Weights of a small image denoising model: adamw at rate 0.0024.
Rows from block 7 of a small image denoising model, named by matrix and row number. Rows with one number belong to one channel. Each number is 50 + 12 x the weight over its row's rms, rounded and kept within 0 to 99. All counts start at 0.
After each channel's rows are labels from the 100 images, of 14976, where the channel reaches its highest value: "responds to" is what is common among them. Only what is clearly more common there than usual is listed. The data: retinal OCT scans (Kermany 2017). In brackets: how many of the 100, against the usual share in percent.
# convs0: first 3x3 conv (model.blocks.7.convs.0.weight, 96x96x3x3, each kernel summed), inputs 0-95
# convs1: second 3x3 conv (model.blocks.7.convs.1.weight, 96x96x3x3, transposed, each kernel summed), outputs 0-95

convs0.44:58 57 31 56 44 65 41 55 58 37 47 38 73 66 51 54 52 20 15 45 49 54 51 54 50 59 70 43 58 49 44 41 51 48 39 50 46 45 47 57 59 37 34 44 52 52 58 59 47 58 67 48 31 36 52 78 36 55 62 60 35 52 26 53 41 52 30 37 70 38 29 60 49 46 57 50 60 51 64 62 48 47 36 73 39 28 57 37 36 46 49 52 71 72 57 48
convs1.44:45 70 70 64 44 51 51 42 46 32 53 54 51 55 73 40 42 54 27 32 45 54 53 50 67 50 55 49 42 31 36 24 43 55 50 49 51 38 49 65 48 40 60 52 59 61 47 47 50 44 66 46 49 37 64 38 74 54 40 90 61 56 20 52 52 60 38 55 43 35 60 31 51 53 53 37 62 55 27 65 74 56 46 52 37 32 47 59 46 64 44 43 59 65 60 52
responds to: finding: diabetic macular edema (48 vs 11.7)

convs0.21:68 54 47 60 48 56 37 57 44 42 51 57 49 24 57 46 47 53 74 68 36 59 34 34 58 51 49 39 54 24 52 63 50 68 42 57 33 51 50 53 50 30 39 42 77 23 62 60 44 42 51 42 61 39 58 51 43 51 54 52 60 40 33 39 60 59 48 46 43 38 57 61 24 41 15 63 75 40 60 75 59 46 57 44 65 52 43 55 61 49 39 64 36 55 58 50
convs1.21:46 56 49 43 44 44 73 62 49 51 47 35 54 44 52 61 58 54 38 25 50 33 63 55 59 60 53 58 43 71 51 35 56 55 43 51 55 50 77 51 50 51 58 57 59 64 48 37 56 43 45 61 26 74 46 47 40 51 50 55 39 54 86 61 36 49 37 40 74 56 47 56 60 29 54 40 10 45 37 26 63 49 62 50 32 43 48 47 57 72 33 53 60 45 48 47
responds to: finding: normal (84 vs 51.6)

convs0.12:47 72 32 19 59 50 51 57 70 45 49 66 54 55 49 23 22 49 64 58 48 32 50 28 52 49 40 32 58 20 40 51 55 65 52 44 70 61 58 37 54 53 44 38 60 52 41 46 42 50 50 47 60 32 49 53 51 45 62 41 20 52 62 45 41 41 67 61 60 53 62 36 70 54 71 58 61 41 48 69 48 59 41 57 52 69 52 39 60 52 33 54 52 59 41 45
convs1.12:40 52 42 54 51 20 61 47 49 51 50 51 56 48 41 64 74 50 52 54 65 54 57 64 40 55 54 58 43 61 46 45 36 43 50 53 36 46 38 53 47 38 41 59 56 62 63 67 57 42 32 61 38 55 66 58 48 54 47 76 97 48 41 56 46 71 45 41 51 58 60 45 45 58 60 48 46 46 48 25 51 54 52 57 68 50 47 48 50 36 58 50 59 50 99 50
responds to: finding: normal (91 vs 51.6)

convs0.24:46 44 70 63 36 56 57 46 55 47 57 69 66 60 39 28 54 32 58 46 67 70 66 45 53 49 47 63 43 41 51 36 42 45 42 42 40 44 49 44 39 42 41 70 34 53 36 54 60 56 42 64 49 34 58 84 25 50 44 48 60 49 50 39 33 33 53 74 48 34 73 54 36 57 44 46 53 54 23 37 41 42 39 54 55 27 41 40 37 48 42 57 31 52 60 69
convs1.24:33 41 77 56 47 28 36 66 37 44 54 35 45 73 43 56 45 57 45 39 42 41 23 30 60 54 51 47 54 50 62 40 52 40 51 42 57 48 49 51 48 61 70 63 71 64 54 42 37 48 46 63 38 48 70 35 44 52 44 73 49 59 56 56 49 56 29 40 31 31 43 48 43 41 49 58 33 53 40 48 77 53 52 53 53 22 35 72 41 69 56 53 34 58 65 51
responds to: finding: drusen (44 vs 7.4)

convs0.49:27 58 67 63 58 46 50 57 61 26 48 60 41 22 62 52 45 66 64 30 28 52 57 54 52 44 61 38 42 37 23 48 52 47 64 53 44 52 45 67 59 60 50 41 46 66 51 62 53 37 66 55 25 43 42 46 58 48 50 76 36 61 36 52 56 58 52 50 61 35 46 36 44 48 28 90 61 51 48 57 45 47 51 27 41 53 52 45 55 49 28 58 60 59 48 58
convs1.49:70 37 37 48 47 63 63 44 40 46 52 56 47 58 61 48 59 41 28 44 52 49 60 63 31 51 70 50 50 71 53 66 41 56 46 49 63 39 44 38 47 31 22 45 70 29 56 50 49 53 13 46 34 74 46 32 30 57 65 29 58 49 41 61 34 54 62 38 52 52 46 74 49 55 63 59 35 49 45 35 57 48 47 49 58 59 43 59 51 56 31 51 31 31 54 44
responds to: finding: choroidal neovascularization (71 vs 29.4)

convs0.4:45 33 57 39 57 68 59 31 57 39 54 25 61 60 46 56 67 51 39 40 45 33 61 56 43 64 62 40 50 62 33 39 41 43 51 62 53 54 55 43 43 63 42 50 56 45 40 28 54 52 48 70 80 54 38 58 58 48 57 74 59 43 56 74 53 46 44 48 51 39 34 20 72 44 59 35 40 60 75 55 34 51 57 27 28 54 55 65 40 60 58 52 62 46 55 39
convs1.4:63 70 68 59 58 62 56 48 56 37 46 75 44 54 32 42 75 47 50 58 51 37 31 44 71 52 22 29 59 39 57 48 51 51 51 43 29 40 31 55 53 67 62 57 43 34 59 41 63 49 65 41 22 50 50 69 49 42 39 68 48 42 51 67 57 46 53 48 49 75 56 65 46 25 50 63 45 55 34 63 53 61 44 45 45 29 27 60 49 47 40 54 43 52 45 52
responds to: finding: choroidal neovascularization (73 vs 29.4)

convs0.5:46 64 61 48 68 45 37 45 46 42 48 56 65 49 39 61 39 45 41 48 63 67 58 36 66 50 59 65 75 21 64 38 64 39 43 56 66 45 50 53 49 51 56 69 75 52 46 25 49 44 46 33 48 47 65 56 41 47 61 70 47 46 44 51 44 58 64 66 57 35 61 48 50 55 44 42 25 56 47 62 44 52 37 60 48 24 51 63 51 51 29 67 46 59 83 69
convs1.5:52 57 54 40 33 55 28 64 39 38 59 44 44 46 61 54 44 51 64 37 40 56 40 45 58 48 49 55 39 69 23 46 59 36 55 46 64 56 40 50 55 55 35 30 44 72 42 32 54 55 46 69 42 69 49 59 49 48 48 60 40 48 65 58 41 45 48 46 24 43 50 32 39 49 64 55 55 47 25 19 70 47 49 56 16 51 67 45 66 32 62 32 45 53 32 48
responds to: finding: drusen (42 vs 7.4)

convs0.1:80 46 54 33 41 65 25 37 58 33 54 64 60 47 50 46 59 53 48 43 41 40 65 66 55 44 69 44 54 18 56 41 81 57 49 64 43 65 49 47 54 54 31 31 61 45 48 57 46 52 62 62 73 61 58 47 41 42 58 51 67 37 44 57 63 55 58 49 56 52 58 47 23 58 15 36 52 47 52 40 35 50 42 52 61 38 56 51 36 51 44 57 53 30 61 56
convs1.1:53 62 55 71 48 61 56 49 53 57 44 48 48 61 48 45 69 52 61 36 37 44 43 48 59 43 42 28 50 54 32 51 54 38 47 42 63 14 48 55 55 50 59 73 81 66 59 41 57 43 35 62 30 36 53 57 61 53 59 59 26 63 57 48 13 48 59 37 50 32 61 47 51 32 35 63 41 46 55 52 65 43 54 58 23 39 52 61 59 61 35 48 45 59 56 55
responds to: finding: drusen (48 vs 7.4)

convs0.87:63 59 51 44 43 52 33 75 73 56 43 52 54 42 50 64 63 64 11 36 60 45 58 39 35 42 42 36 34 51 47 50 39 44 41 65 47 34 60 67 51 29 34 61 51 49 52 44 51 48 54 52 53 53 50 53 48 47 47 34 46 39 61 57 41 56 55 34 51 32 43 45 43 49 70 30 52 76 80 58 49 53 47 49 82 46 53 61 60 30 54 54 42 56 23 54
convs1.87:31 58 50 53 62 79 47 30 45 37 50 36 52 57 45 34 48 54 56 54 52 39 49 55 72 43 46 57 44 29 32 35 51 57 61 61 51 59 53 50 43 69 75 43 53 63 41 56 43 48 62 45 58 47 52 59 60 47 52 59 54 39 33 32 46 61 54 67 38 66 52 31 54 36 39 58 72 34 27 47 65 51 46 52 32 70 80 50 47 37 39 51 84 52 63 52
responds to: finding: normal (98 vs 51.6)

convs0.34:51 64 52 26 45 37 56 48 53 32 50 69 57 44 40 50 49 26 50 64 54 63 50 63 52 43 49 56 28 51 45 70 39 51 51 30 41 63 57 53 48 29 51 62 48 56 68 50 40 47 63 39 45 43 43 54 40 32 38 54 61 43 69 30 61 19 49 59 35 35 44 51 53 51 60 49 59 45 13 63 70 44 32 59 46 76 36 60 51 56 59 58 47 57 31 55
convs1.34:66 54 51 54 65 62 45 27 44 55 56 22 66 75 51 45 53 63 53 41 46 43 53 46 62 47 79 45 56 38 54 36 55 63 47 46 86 37 53 50 45 37 39 52 61 38 39 53 35 48 19 28 62 58 55 28 65 39 59 46 58 54 48 43 40 40 42 44 56 58 69 48 34 47 41 56 24 50 28 47 34 45 45 43 32 36 40 53 48 44 38 53 45 43 57 42
responds to: finding: drusen (69 vs 7.4)

convs0.30:45 67 39 26 49 68 32 46 30 53 43 56 53 38 42 40 38 50 63 52 37 53 41 39 49 43 61 38 39 38 74 75 58 45 50 42 60 54 69 48 59 33 33 32 42 50 42 65 41 56 48 45 58 31 54 59 34 48 50 53 47 51 61 76 53 31 65 50 55 46 37 44 68 63 40 30 60 48 37 45 47 42 56 38 51 65 52 36 54 43 54 45 68 54 07 52
convs1.30:39 38 56 52 43 58 39 43 59 41 52 56 46 42 46 45 64 34 37 72 49 58 56 45 39 50 51 82 73 72 38 52 63 46 55 47 57 30 59 46 49 62 30 46 43 63 49 53 32 51 33 73 61 49 27 55 61 39 68 35 47 62 39 17 63 63 71 60 35 59 50 63 50 38 30 65 59 39 42 43 56 56 40 51 56 37 46 54 53 29 51 47 33 58 53 41
responds to: finding: normal (82 vs 51.6)

convs0.9:58 53 51 58 27 49 52 58 51 40 47 60 44 21 54 50 46 46 64 58 43 63 52 56 54 41 67 22 63 25 10 63 62 39 53 33 46 46 42 45 59 39 28 57 39 28 41 58 26 43 47 32 53 43 52 44 56 47 63 56 44 55 37 34 40 55 54 49 54 65 60 15 45 47 54 60 51 54 58 42 44 41 49 60 68 68 51 41 49 60 48 47 49 45 24 56
convs1.9:63 51 47 55 81 63 66 30 44 49 47 54 55 59 64 42 40 53 48 63 59 41 52 54 44 60 59 56 33 45 62 79 36 72 40 53 36 60 58 59 39 34 79 52 61 54 57 68 60 51 56 38 50 60 55 52 74 57 55 39 59 38 59 21 53 45 58 30 58 81 42 68 68 68 49 33 66 50 58 56 62 47 49 47 54 54 47 38 41 58 61 55 50 43 62 55
responds to: finding: normal (89 vs 51.6)

convs0.52:76 63 52 48 69 54 58 68 72 43 55 33 83 34 44 33 56 49 50 45 65 50 52 65 54 54 59 27 54 35 40 35 44 43 36 47 40 26 48 49 52 41 31 59 45 56 38 56 44 49 48 52 37 33 51 31 53 63 68 49 57 50 28 78 36 43 39 41 37 21 53 63 51 37 59 38 55 48 53 33 50 51 36 42 38 51 56 57 47 41 49 47 68 46 52 63
convs1.52:45 94 26 57 38 52 62 50 66 30 46 74 60 56 62 50 48 52 51 31 43 44 49 59 42 48 38 48 47 65 34 41 50 39 50 44 32 35 46 46 60 63 45 48 26 40 53 51 58 49 54 48 57 38 43 56 20 48 39 54 40 51 20 49 39 53 61 36 42 47 53 58 49 57 55 51 77 54 49 40 48 52 42 61 27 56 45 41 43 40 43 53 81 39 31 47
responds to: finding: diabetic macular edema (44 vs 11.7)

convs0.23:62 58 57 61 60 79 10 43 48 61 43 52 49 53 67 44 45 44 56 53 45 60 53 61 57 49 42 55 64 23 55 51 78 30 46 51 69 65 43 52 63 60 63 67 72 51 55 47 47 44 53 55 51 25 65 74 48 56 62 57 62 52 39 53 51 43 57 55 47 41 46 50 48 68 25 43 50 55 63 37 46 59 53 49 48 38 46 39 41 33 42 56 26 42 69 69
convs1.23:29 57 40 79 29 13 66 56 47 35 50 52 52 64 64 50 58 55 40 32 55 48 47 11 30 45 53 40 40 36 34 64 55 49 53 45 43 45 51 47 52 46 20 30 53 61 38 41 53 49 30 67 27 42 52 57 37 45 53 37 43 44 52 58 32 51 60 49 52 59 53 54 40 42 55 59 49 45 32 40 59 47 36 52 47 67 37 37 58 42 37 49 56 61 52 47
responds to: finding: choroidal neovascularization (64 vs 29.4); finding: drusen (27 vs 7.4)

convs0.65:60 36 61 50 50 75 26 51 50 50 56 39 69 49 46 58 61 46 62 56 55 52 53 69 59 52 53 71 70 40 48 41 54 36 51 59 39 48 42 43 51 59 42 43 21 45 62 68 47 46 55 42 42 47 52 64 42 50 68 79 65 58 45 38 63 45 45 46 57 45 51 51 63 20 33 32 51 63 60 43 39 40 54 46 54 42 66 45 07 58 70 48 58 48 66 50
convs1.65:30 87 57 47 54 57 74 52 57 55 46 68 50 52 50 47 58 67 63 38 46 55 42 41 58 57 49 45 51 59 31 46 45 51 50 43 57 47 60 67 52 33 53 46 69 61 39 50 63 46 32 58 31 32 54 46 36 52 30 73 27 54 35 81 32 30 39 53 48 58 58 66 53 38 50 50 40 60 41 33 45 44 43 44 39 46 27 73 41 62 36 47 56 48 44 55
responds to: finding: choroidal neovascularization (63 vs 29.4); finding: diabetic macular edema (28 vs 11.7)

convs0.73:45 71 33 42 44 70 39 52 43 55 37 61 60 51 53 23 55 50 52 52 42 42 22 47 47 60 52 45 69 48 74 44 48 38 55 47 53 50 40 49 43 33 51 42 34 27 44 50 46 62 44 59 48 24 54 49 20 52 45 88 75 53 47 49 38 32 48 60 49 41 52 42 65 62 45 38 53 56 53 64 44 41 49 31 36 52 54 32 26 38 63 39 50 54 40 51
convs1.73:52 25 50 60 59 69 22 65 39 54 60 36 58 46 52 48 43 39 47 47 43 49 33 54 45 58 55 46 53 40 15 29 59 52 54 49 49 36 46 44 49 64 44 43 64 56 52 50 29 54 35 53 51 36 49 64 47 48 58 33 37 47 45 38 41 59 82 30 45 56 35 48 32 19 49 63 46 45 36 51 48 37 46 46 67 45 34 44 59 43 42 47 20 33 62 61
responds to: finding: diabetic macular edema (28 vs 11.7)

convs0.91:57 37 49 46 41 27 44 55 57 54 57 45 47 36 19 49 64 74 16 37 49 57 50 49 47 47 45 40 25 40 42 30 35 57 49 40 68 46 41 49 49 50 46 25 42 49 27 47 50 55 57 36 42 49 50 51 48 39 27 37 82 45 36 50 28 44 44 45 47 45 55 47 51 39 61 56 67 45 43 52 44 66 35 57 41 38 26 53 35 31 60 52 55 36 42 57
convs1.91:68 46 38 59 50 39 59 61 49 57 34 37 50 32 50 38 51 42 67 62 48 31 42 47 40 50 72 52 73 64 56 41 47 46 49 45 51 71 41 38 51 56 71 33 47 36 44 39 45 49 53 42 52 53 50 48 43 44 57 25 25 45 77 62 58 67 47 66 59 48 42 48 56 49 63 73 45 58 36 74 53 46 86 38 36 64 51 49 40 57 75 50 43 39 37 49
responds to: finding: normal (82 vs 51.6)

convs0.82:58 50 37 50 42 65 60 00 54 45 51 47 44 55 23 64 52 33 45 44 55 45 48 52 54 51 51 42 28 48 23 39 57 41 56 46 39 52 40 56 48 54 48 76 61 65 58 57 43 54 53 57 44 42 49 67 56 48 36 68 55 46 25 53 60 45 52 44 60 51 56 22 36 40 38 39 43 46 58 58 43 37 39 45 26 30 41 54 33 65 47 45 51 43 52 45
convs1.82:36 56 62 76 48 48 57 62 54 27 38 77 45 61 50 46 63 63 73 46 44 55 45 39 32 58 35 36 58 56 40 51 49 49 53 54 46 36 63 49 51 51 43 52 58 37 51 35 55 49 68 58 61 44 64 53 44 55 68 59 68 53 83 62 59 60 37 42 54 45 56 73 58 56 49 57 56 69 55 42 73 54 66 60 57 48 47 78 46 74 59 48 21 43 65 46
responds to: finding: choroidal neovascularization (81 vs 29.4)

convs0.59:32 67 48 27 31 48 48 48 42 42 58 20 42 45 50 48 67 59 29 43 46 33 49 56 55 50 61 44 28 37 41 24 52 51 59 49 56 49 57 57 46 47 55 53 28 54 41 78 36 41 63 56 59 38 53 47 44 48 44 43 34 60 41 13 29 50 59 37 39 37 58 59 54 48 54 38 69 33 62 45 65 33 36 44 59 46 57 41 46 27 45 46 61 54 33 46
convs1.59:59 56 63 57 62 69 61 48 42 31 42 46 48 59 82 46 37 46 71 80 59 29 55 61 54 50 41 72 57 74 55 76 50 49 57 64 59 49 56 47 47 61 51 54 61 42 55 36 56 55 34 62 43 57 49 70 51 50 56 47 70 45 44 56 62 53 74 45 48 69 43 44 35 53 42 47 67 53 73 51 62 49 58 52 62 76 77 43 68 56 51 49 62 50 57 49
responds to: finding: normal (94 vs 51.6)

convs0.10:77 39 54 40 59 64 21 48 48 43 54 60 50 51 56 57 38 60 49 41 44 52 61 67 63 50 61 67 51 00 55 53 67 46 58 56 47 74 41 56 56 49 30 37 60 45 64 55 47 38 47 45 54 65 50 37 47 47 61 40 80 39 55 51 57 47 54 56 54 45 55 47 34 59 22 41 37 44 59 38 45 54 41 44 76 46 55 41 58 36 50 49 32 42 57 52
convs1.10:43 63 61 59 43 50 30 39 44 60 49 37 51 53 43 41 77 42 54 36 34 39 42 26 56 45 44 46 42 64 35 62 74 43 48 51 69 29 65 47 48 66 55 54 69 76 53 41 60 53 43 66 36 32 55 72 45 43 59 42 29 63 60 42 29 58 64 52 44 46 54 56 44 34 27 49 44 51 43 53 44 52 54 56 25 39 46 74 63 67 44 48 47 50 31 57
responds to: finding: drusen (44 vs 7.4)

convs0.16:44 61 50 44 65 61 59 68 50 23 48 33 52 46 43 66 41 46 26 56 53 52 59 47 59 45 30 66 39 27 67 43 54 37 58 53 43 44 61 54 51 68 47 51 56 46 61 54 49 52 55 50 65 49 51 27 59 47 34 58 47 52 40 41 29 07 40 32 46 28 54 58 61 31 31 54 73 52 56 46 43 36 33 41 41 50 51 60 39 30 51 47 67 65 56 53
convs1.16:28 71 36 36 36 38 57 65 41 49 54 46 50 38 38 36 50 52 60 36 38 56 47 57 40 49 49 28 43 70 59 58 52 52 52 51 78 45 63 55 48 31 59 54 84 41 44 43 62 55 39 58 43 57 52 42 22 45 39 51 86 55 53 55 54 44 28 63 52 53 67 68 40 50 52 38 44 67 40 72 53 47 46 50 58 62 46 57 65 70 68 40 39 41 50 49
responds to: finding: diabetic macular edema (48 vs 11.7)

convs0.13:38 12 51 41 40 29 50 33 50 46 53 38 44 30 38 47 72 46 55 48 51 62 41 61 62 44 46 51 51 43 35 55 51 56 56 39 47 42 53 48 54 16 32 51 50 28 45 68 45 43 53 55 49 48 60 40 40 54 45 59 62 63 49 31 23 39 54 34 35 44 63 49 51 60 41 63 32 44 36 62 44 58 30 55 40 34 25 35 31 47 49 44 34 59 32 51
convs1.13:48 45 64 39 51 39 43 76 50 56 46 24 51 38 84 48 51 49 60 35 54 40 53 57 41 46 71 55 52 49 59 54 56 63 44 48 56 39 69 50 43 28 38 40 61 49 46 63 53 46 25 60 48 39 60 31 30 48 43 65 72 63 63 34 33 55 51 51 52 49 62 61 59 80 47 47 42 59 33 38 44 44 23 38 52 58 52 48 48 45 49 50 84 43 55 41
responds to: finding: normal (94 vs 51.6)

convs0.32:49 36 55 48 62 53 29 52 60 38 48 38 42 64 61 46 54 56 22 46 36 25 48 46 54 58 55 47 18 53 33 17 45 41 37 52 38 54 55 40 49 67 65 37 45 35 47 39 57 59 66 57 67 42 54 41 50 39 50 50 58 49 63 79 53 52 51 34 59 23 17 41 51 38 62 42 47 47 48 42 49 42 47 29 36 59 56 49 71 48 54 44 56 55 43 37
convs1.32:59 57 49 49 32 55 83 52 56 42 52 82 51 34 57 51 55 58 61 65 62 59 60 57 65 44 38 32 65 43 58 71 37 45 56 44 46 50 51 50 51 32 53 71 63 41 47 64 42 52 54 45 37 54 56 56 75 57 44 60 48 43 05 50 54 38 52 59 56 64 67 46 62 49 57 60 66 52 64 81 36 45 46 49 56 37 36 55 39 55 65 56 58 59 52 56
responds to: finding: diabetic macular edema (32 vs 11.7)

convs0.22:45 56 50 67 51 41 47 61 58 39 63 45 42 50 47 46 59 47 39 44 41 69 62 41 58 50 39 37 25 29 40 54 40 41 36 42 43 23 43 47 57 58 33 46 49 46 48 85 44 50 59 51 45 59 41 28 35 43 57 54 53 56 42 55 39 30 42 57 39 46 51 54 60 44 58 50 35 37 23 17 50 40 14 63 37 46 33 49 60 45 48 48 46 63 28 38
convs1.22:59 55 50 73 69 48 56 40 51 45 51 49 49 51 57 47 44 70 28 54 54 54 55 68 53 54 53 63 47 39 15 45 41 42 47 62 43 49 28 45 54 61 63 42 46 70 51 85 67 43 37 54 42 40 58 32 79 63 49 42 37 53 42 55 48 64 79 40 48 48 48 62 58 49 41 66 40 51 35 19 60 50 43 49 44 49 50 57 48 37 31 58 52 55 75 49
responds to: finding: normal (84 vs 51.6)

convs0.46:53 19 39 44 58 47 37 82 40 62 44 47 52 24 56 54 55 68 35 40 50 75 42 50 42 48 57 51 55 45 50 48 35 70 61 55 59 51 65 47 45 38 48 27 50 27 47 62 53 60 29 17 59 42 54 35 45 49 50 52 56 39 67 53 38 71 47 39 45 55 63 47 70 65 58 49 60 55 54 52 50 56 53 37 45 49 53 28 44 34 51 51 56 32 23 48
convs1.46:45 31 63 37 62 60 66 40 38 49 53 54 51 39 20 29 51 36 75 65 46 61 49 55 34 53 50 59 36 61 45 52 66 53 45 61 52 57 67 51 39 48 54 39 59 55 46 50 58 38 56 63 54 40 50 73 74 56 56 70 34 48 67 39 54 49 76 42 32 77 51 64 55 47 35 41 28 50 25 31 46 51 57 53 65 51 39 62 38 59 47 52 50 53 69 46
responds to: finding: normal (81 vs 51.6)

convs0.31:36 51 54 12 49 54 30 52 55 44 44 69 40 54 47 50 52 45 47 55 62 50 55 33 47 31 41 55 52 30 58 48 51 51 42 49 51 60 61 47 50 42 45 34 44 57 52 38 42 35 56 37 15 69 52 55 42 56 61 82 63 50 47 57 52 56 51 43 66 25 52 49 27 57 66 27 73 39 43 51 48 51 53 38 27 41 54 27 52 55 72 54 62 50 43 39
convs1.31:45 41 58 49 63 53 43 56 46 42 54 49 49 36 56 64 49 58 63 71 49 59 44 42 53 53 32 69 77 48 51 69 79 33 50 53 41 68 47 48 52 52 57 48 35 61 39 56 44 65 65 53 63 09 53 50 44 52 38 28 54 48 50 45 61 42 47 43 35 43 46 61 40 75 24 53 36 56 71 61 43 55 48 58 57 62 57 73 59 48 82 45 45 40 48 52
responds to: finding: choroidal neovascularization (62 vs 29.4)

convs0.95:49 47 60 48 45 52 53 52 64 38 53 53 53 39 53 47 62 50 07 67 47 42 62 49 42 55 48 53 54 29 50 53 60 56 47 47 50 32 48 47 46 27 43 45 26 39 53 81 47 47 61 41 57 52 49 57 55 52 60 48 25 56 30 16 30 44 71 33 47 13 42 44 57 41 45 46 66 45 53 68 47 53 37 43 46 43 41 53 44 32 65 52 60 50 39 52
convs1.95:56 44 40 53 39 52 46 33 64 51 52 26 55 40 62 34 45 51 74 29 51 67 48 67 58 50 40 48 45 82 39 61 52 46 52 52 27 58 50 53 52 65 56 57 54 59 45 16 54 51 51 50 31 46 51 51 41 46 49 52 70 52 70 43 69 52 30 71 55 74 59 43 51 58 43 25 76 56 65 47 64 51 51 48 44 55 82 41 53 58 50 54 47 59 41 54
responds to: finding: normal (84 vs 51.6)

convs0.67:39 66 52 64 64 48 51 29 50 41 53 46 53 83 50 62 29 46 45 30 49 51 59 40 38 58 50 34 40 60 57 41 43 52 51 38 67 60 33 54 55 76 49 63 68 49 49 39 59 59 51 64 61 50 57 48 22 54 49 53 60 53 49 52 59 37 34 55 53 31 49 57 43 60 48 41 53 56 27 50 55 72 13 52 43 26 48 61 62 34 46 59 35 58 62 71
convs1.67:52 39 51 23 49 51 55 58 42 58 41 41 36 13 69 43 52 40 67 70 47 51 37 48 48 49 55 55 40 45 34 52 43 44 36 39 28 54 43 47 41 26 47 35 08 37 46 56 51 48 45 41 51 33 52 48 59 40 56 33 39 59 45 37 39 49 46 45 62 50 44 38 38 18 49 54 57 55 46 53 37 34 51 55 44 60 61 45 27 55 42 36 59 36 39 31
responds to: finding: choroidal neovascularization (87 vs 29.4)

convs0.29:57 71 46 26 32 55 54 29 61 34 59 39 56 58 06 57 60 28 29 64 67 36 61 41 52 55 42 45 40 53 40 43 49 43 49 53 48 48 57 50 48 53 30 50 63 69 72 75 48 43 42 56 41 56 38 57 59 54 51 43 61 43 29 26 36 50 64 31 43 55 42 54 60 52 51 56 41 49 55 56 51 31 62 35 48 35 42 52 32 58 45 42 65 47 57 48
convs1.29:56 78 63 60 68 69 63 60 49 52 50 67 46 80 58 43 79 65 69 77 50 28 38 46 51 53 45 38 63 53 73 57 45 55 62 52 57 33 53 52 47 51 43 54 52 57 46 54 54 52 73 53 49 46 52 64 59 35 52 66 47 53 58 42 54 58 45 44 72 43 64 53 34 38 36 59 84 57 64 53 55 60 60 60 62 56 65 59 42 57 64 47 35 42 64 52
responds to: finding: normal (78 vs 51.6)

convs0.26:35 70 47 48 55 32 68 47 56 37 40 63 68 56 30 58 22 49 54 51 52 54 52 39 43 51 61 56 59 61 56 44 57 72 36 48 56 45 67 49 54 57 43 56 43 61 51 39 55 55 39 43 29 60 51 55 45 42 68 68 35 53 55 58 60 37 58 53 67 32 60 76 63 33 87 63 61 57 56 68 69 43 38 56 38 55 61 61 65 62 40 62 51 68 59 63
convs1.26:56 49 33 29 29 59 17 64 39 51 60 32 43 45 49 39 41 52 37 33 29 51 42 64 53 54 60 57 37 37 37 37 43 29 57 55 60 54 41 47 53 37 37 34 45 60 42 39 34 54 43 44 64 49 60 26 36 41 41 46 47 58 52 45 38 56 35 49 24 35 46 30 49 48 43 40 48 34 31 21 50 49 49 60 28 37 46 41 49 30 50 42 63 44 39 41
responds to: finding: choroidal neovascularization (59 vs 29.4)

convs0.63:42 39 64 26 42 38 38 37 59 51 52 50 44 61 42 40 65 48 26 32 59 62 42 37 50 37 44 54 56 37 61 51 39 49 56 47 43 41 51 47 46 43 46 33 36 71 47 63 63 52 53 49 29 42 65 50 28 57 24 55 75 48 38 50 30 32 31 33 53 38 50 57 44 59 31 32 54 37 22 52 35 53 63 57 36 34 37 54 40 45 73 42 55 65 51 58
convs1.63:36 54 51 60 41 38 32 55 46 53 50 41 50 31 45 66 56 51 45 57 54 45 37 52 55 63 34 52 54 76 91 50 50 55 48 57 54 52 49 57 46 49 52 42 41 72 36 47 45 59 67 77 55 54 57 59 17 51 30 48 71 46 60 66 55 51 43 47 45 50 37 37 37 38 61 63 40 54 16 40 64 54 47 47 41 54 58 64 36 42 70 42 59 27 54 44
responds to: finding: diabetic macular edema (32 vs 11.7)

convs0.35:60 42 48 42 41 30 39 59 56 65 48 59 49 10 39 65 62 70 10 58 58 66 67 65 41 43 56 45 42 41 34 39 53 61 62 47 55 52 51 52 59 34 30 53 51 54 53 58 37 62 33 28 61 29 50 54 46 47 53 28 52 42 59 40 44 60 50 43 45 55 48 44 70 45 60 42 44 57 50 50 48 50 63 42 22 35 48 55 41 34 51 55 62 64 34 58
convs1.35:44 38 48 49 63 56 61 61 48 60 51 53 44 49 40 29 43 32 61 65 45 69 41 50 33 44 58 39 48 44 57 60 40 59 52 70 34 78 57 58 43 55 74 27 13 47 47 78 47 47 60 42 78 49 47 40 65 49 44 33 50 49 60 44 66 54 54 82 45 62 40 46 60 59 53 47 55 52 35 51 47 48 57 45 83 67 50 46 54 46 58 51 64 44 52 47
responds to: finding: normal (96 vs 51.6)

convs0.45:68 75 38 60 45 56 40 72 44 59 49 63 44 22 51 51 59 31 66 62 52 65 51 60 57 52 59 27 48 34 54 74 56 41 49 41 42 56 44 57 55 30 27 63 76 55 38 61 36 52 48 34 28 46 42 63 47 55 45 42 64 51 47 41 57 39 53 27 49 67 55 61 47 62 32 55 50 38 64 48 51 49 53 45 74 52 35 43 41 73 62 59 38 38 52 60
convs1.45:44 36 52 62 43 66 43 60 33 52 49 50 59 70 47 43 45 61 34 35 51 33 69 16 68 52 41 52 37 70 54 64 83 67 44 54 57 40 82 48 51 60 57 54 66 49 48 39 51 41 64 64 62 34 53 49 58 41 60 28 47 56 65 53 31 45 50 49 65 43 42 59 63 56 24 44 47 46 37 38 62 37 41 52 24 38 48 55 60 54 41 53 51 53 46 48
responds to: finding: choroidal neovascularization (80 vs 29.4)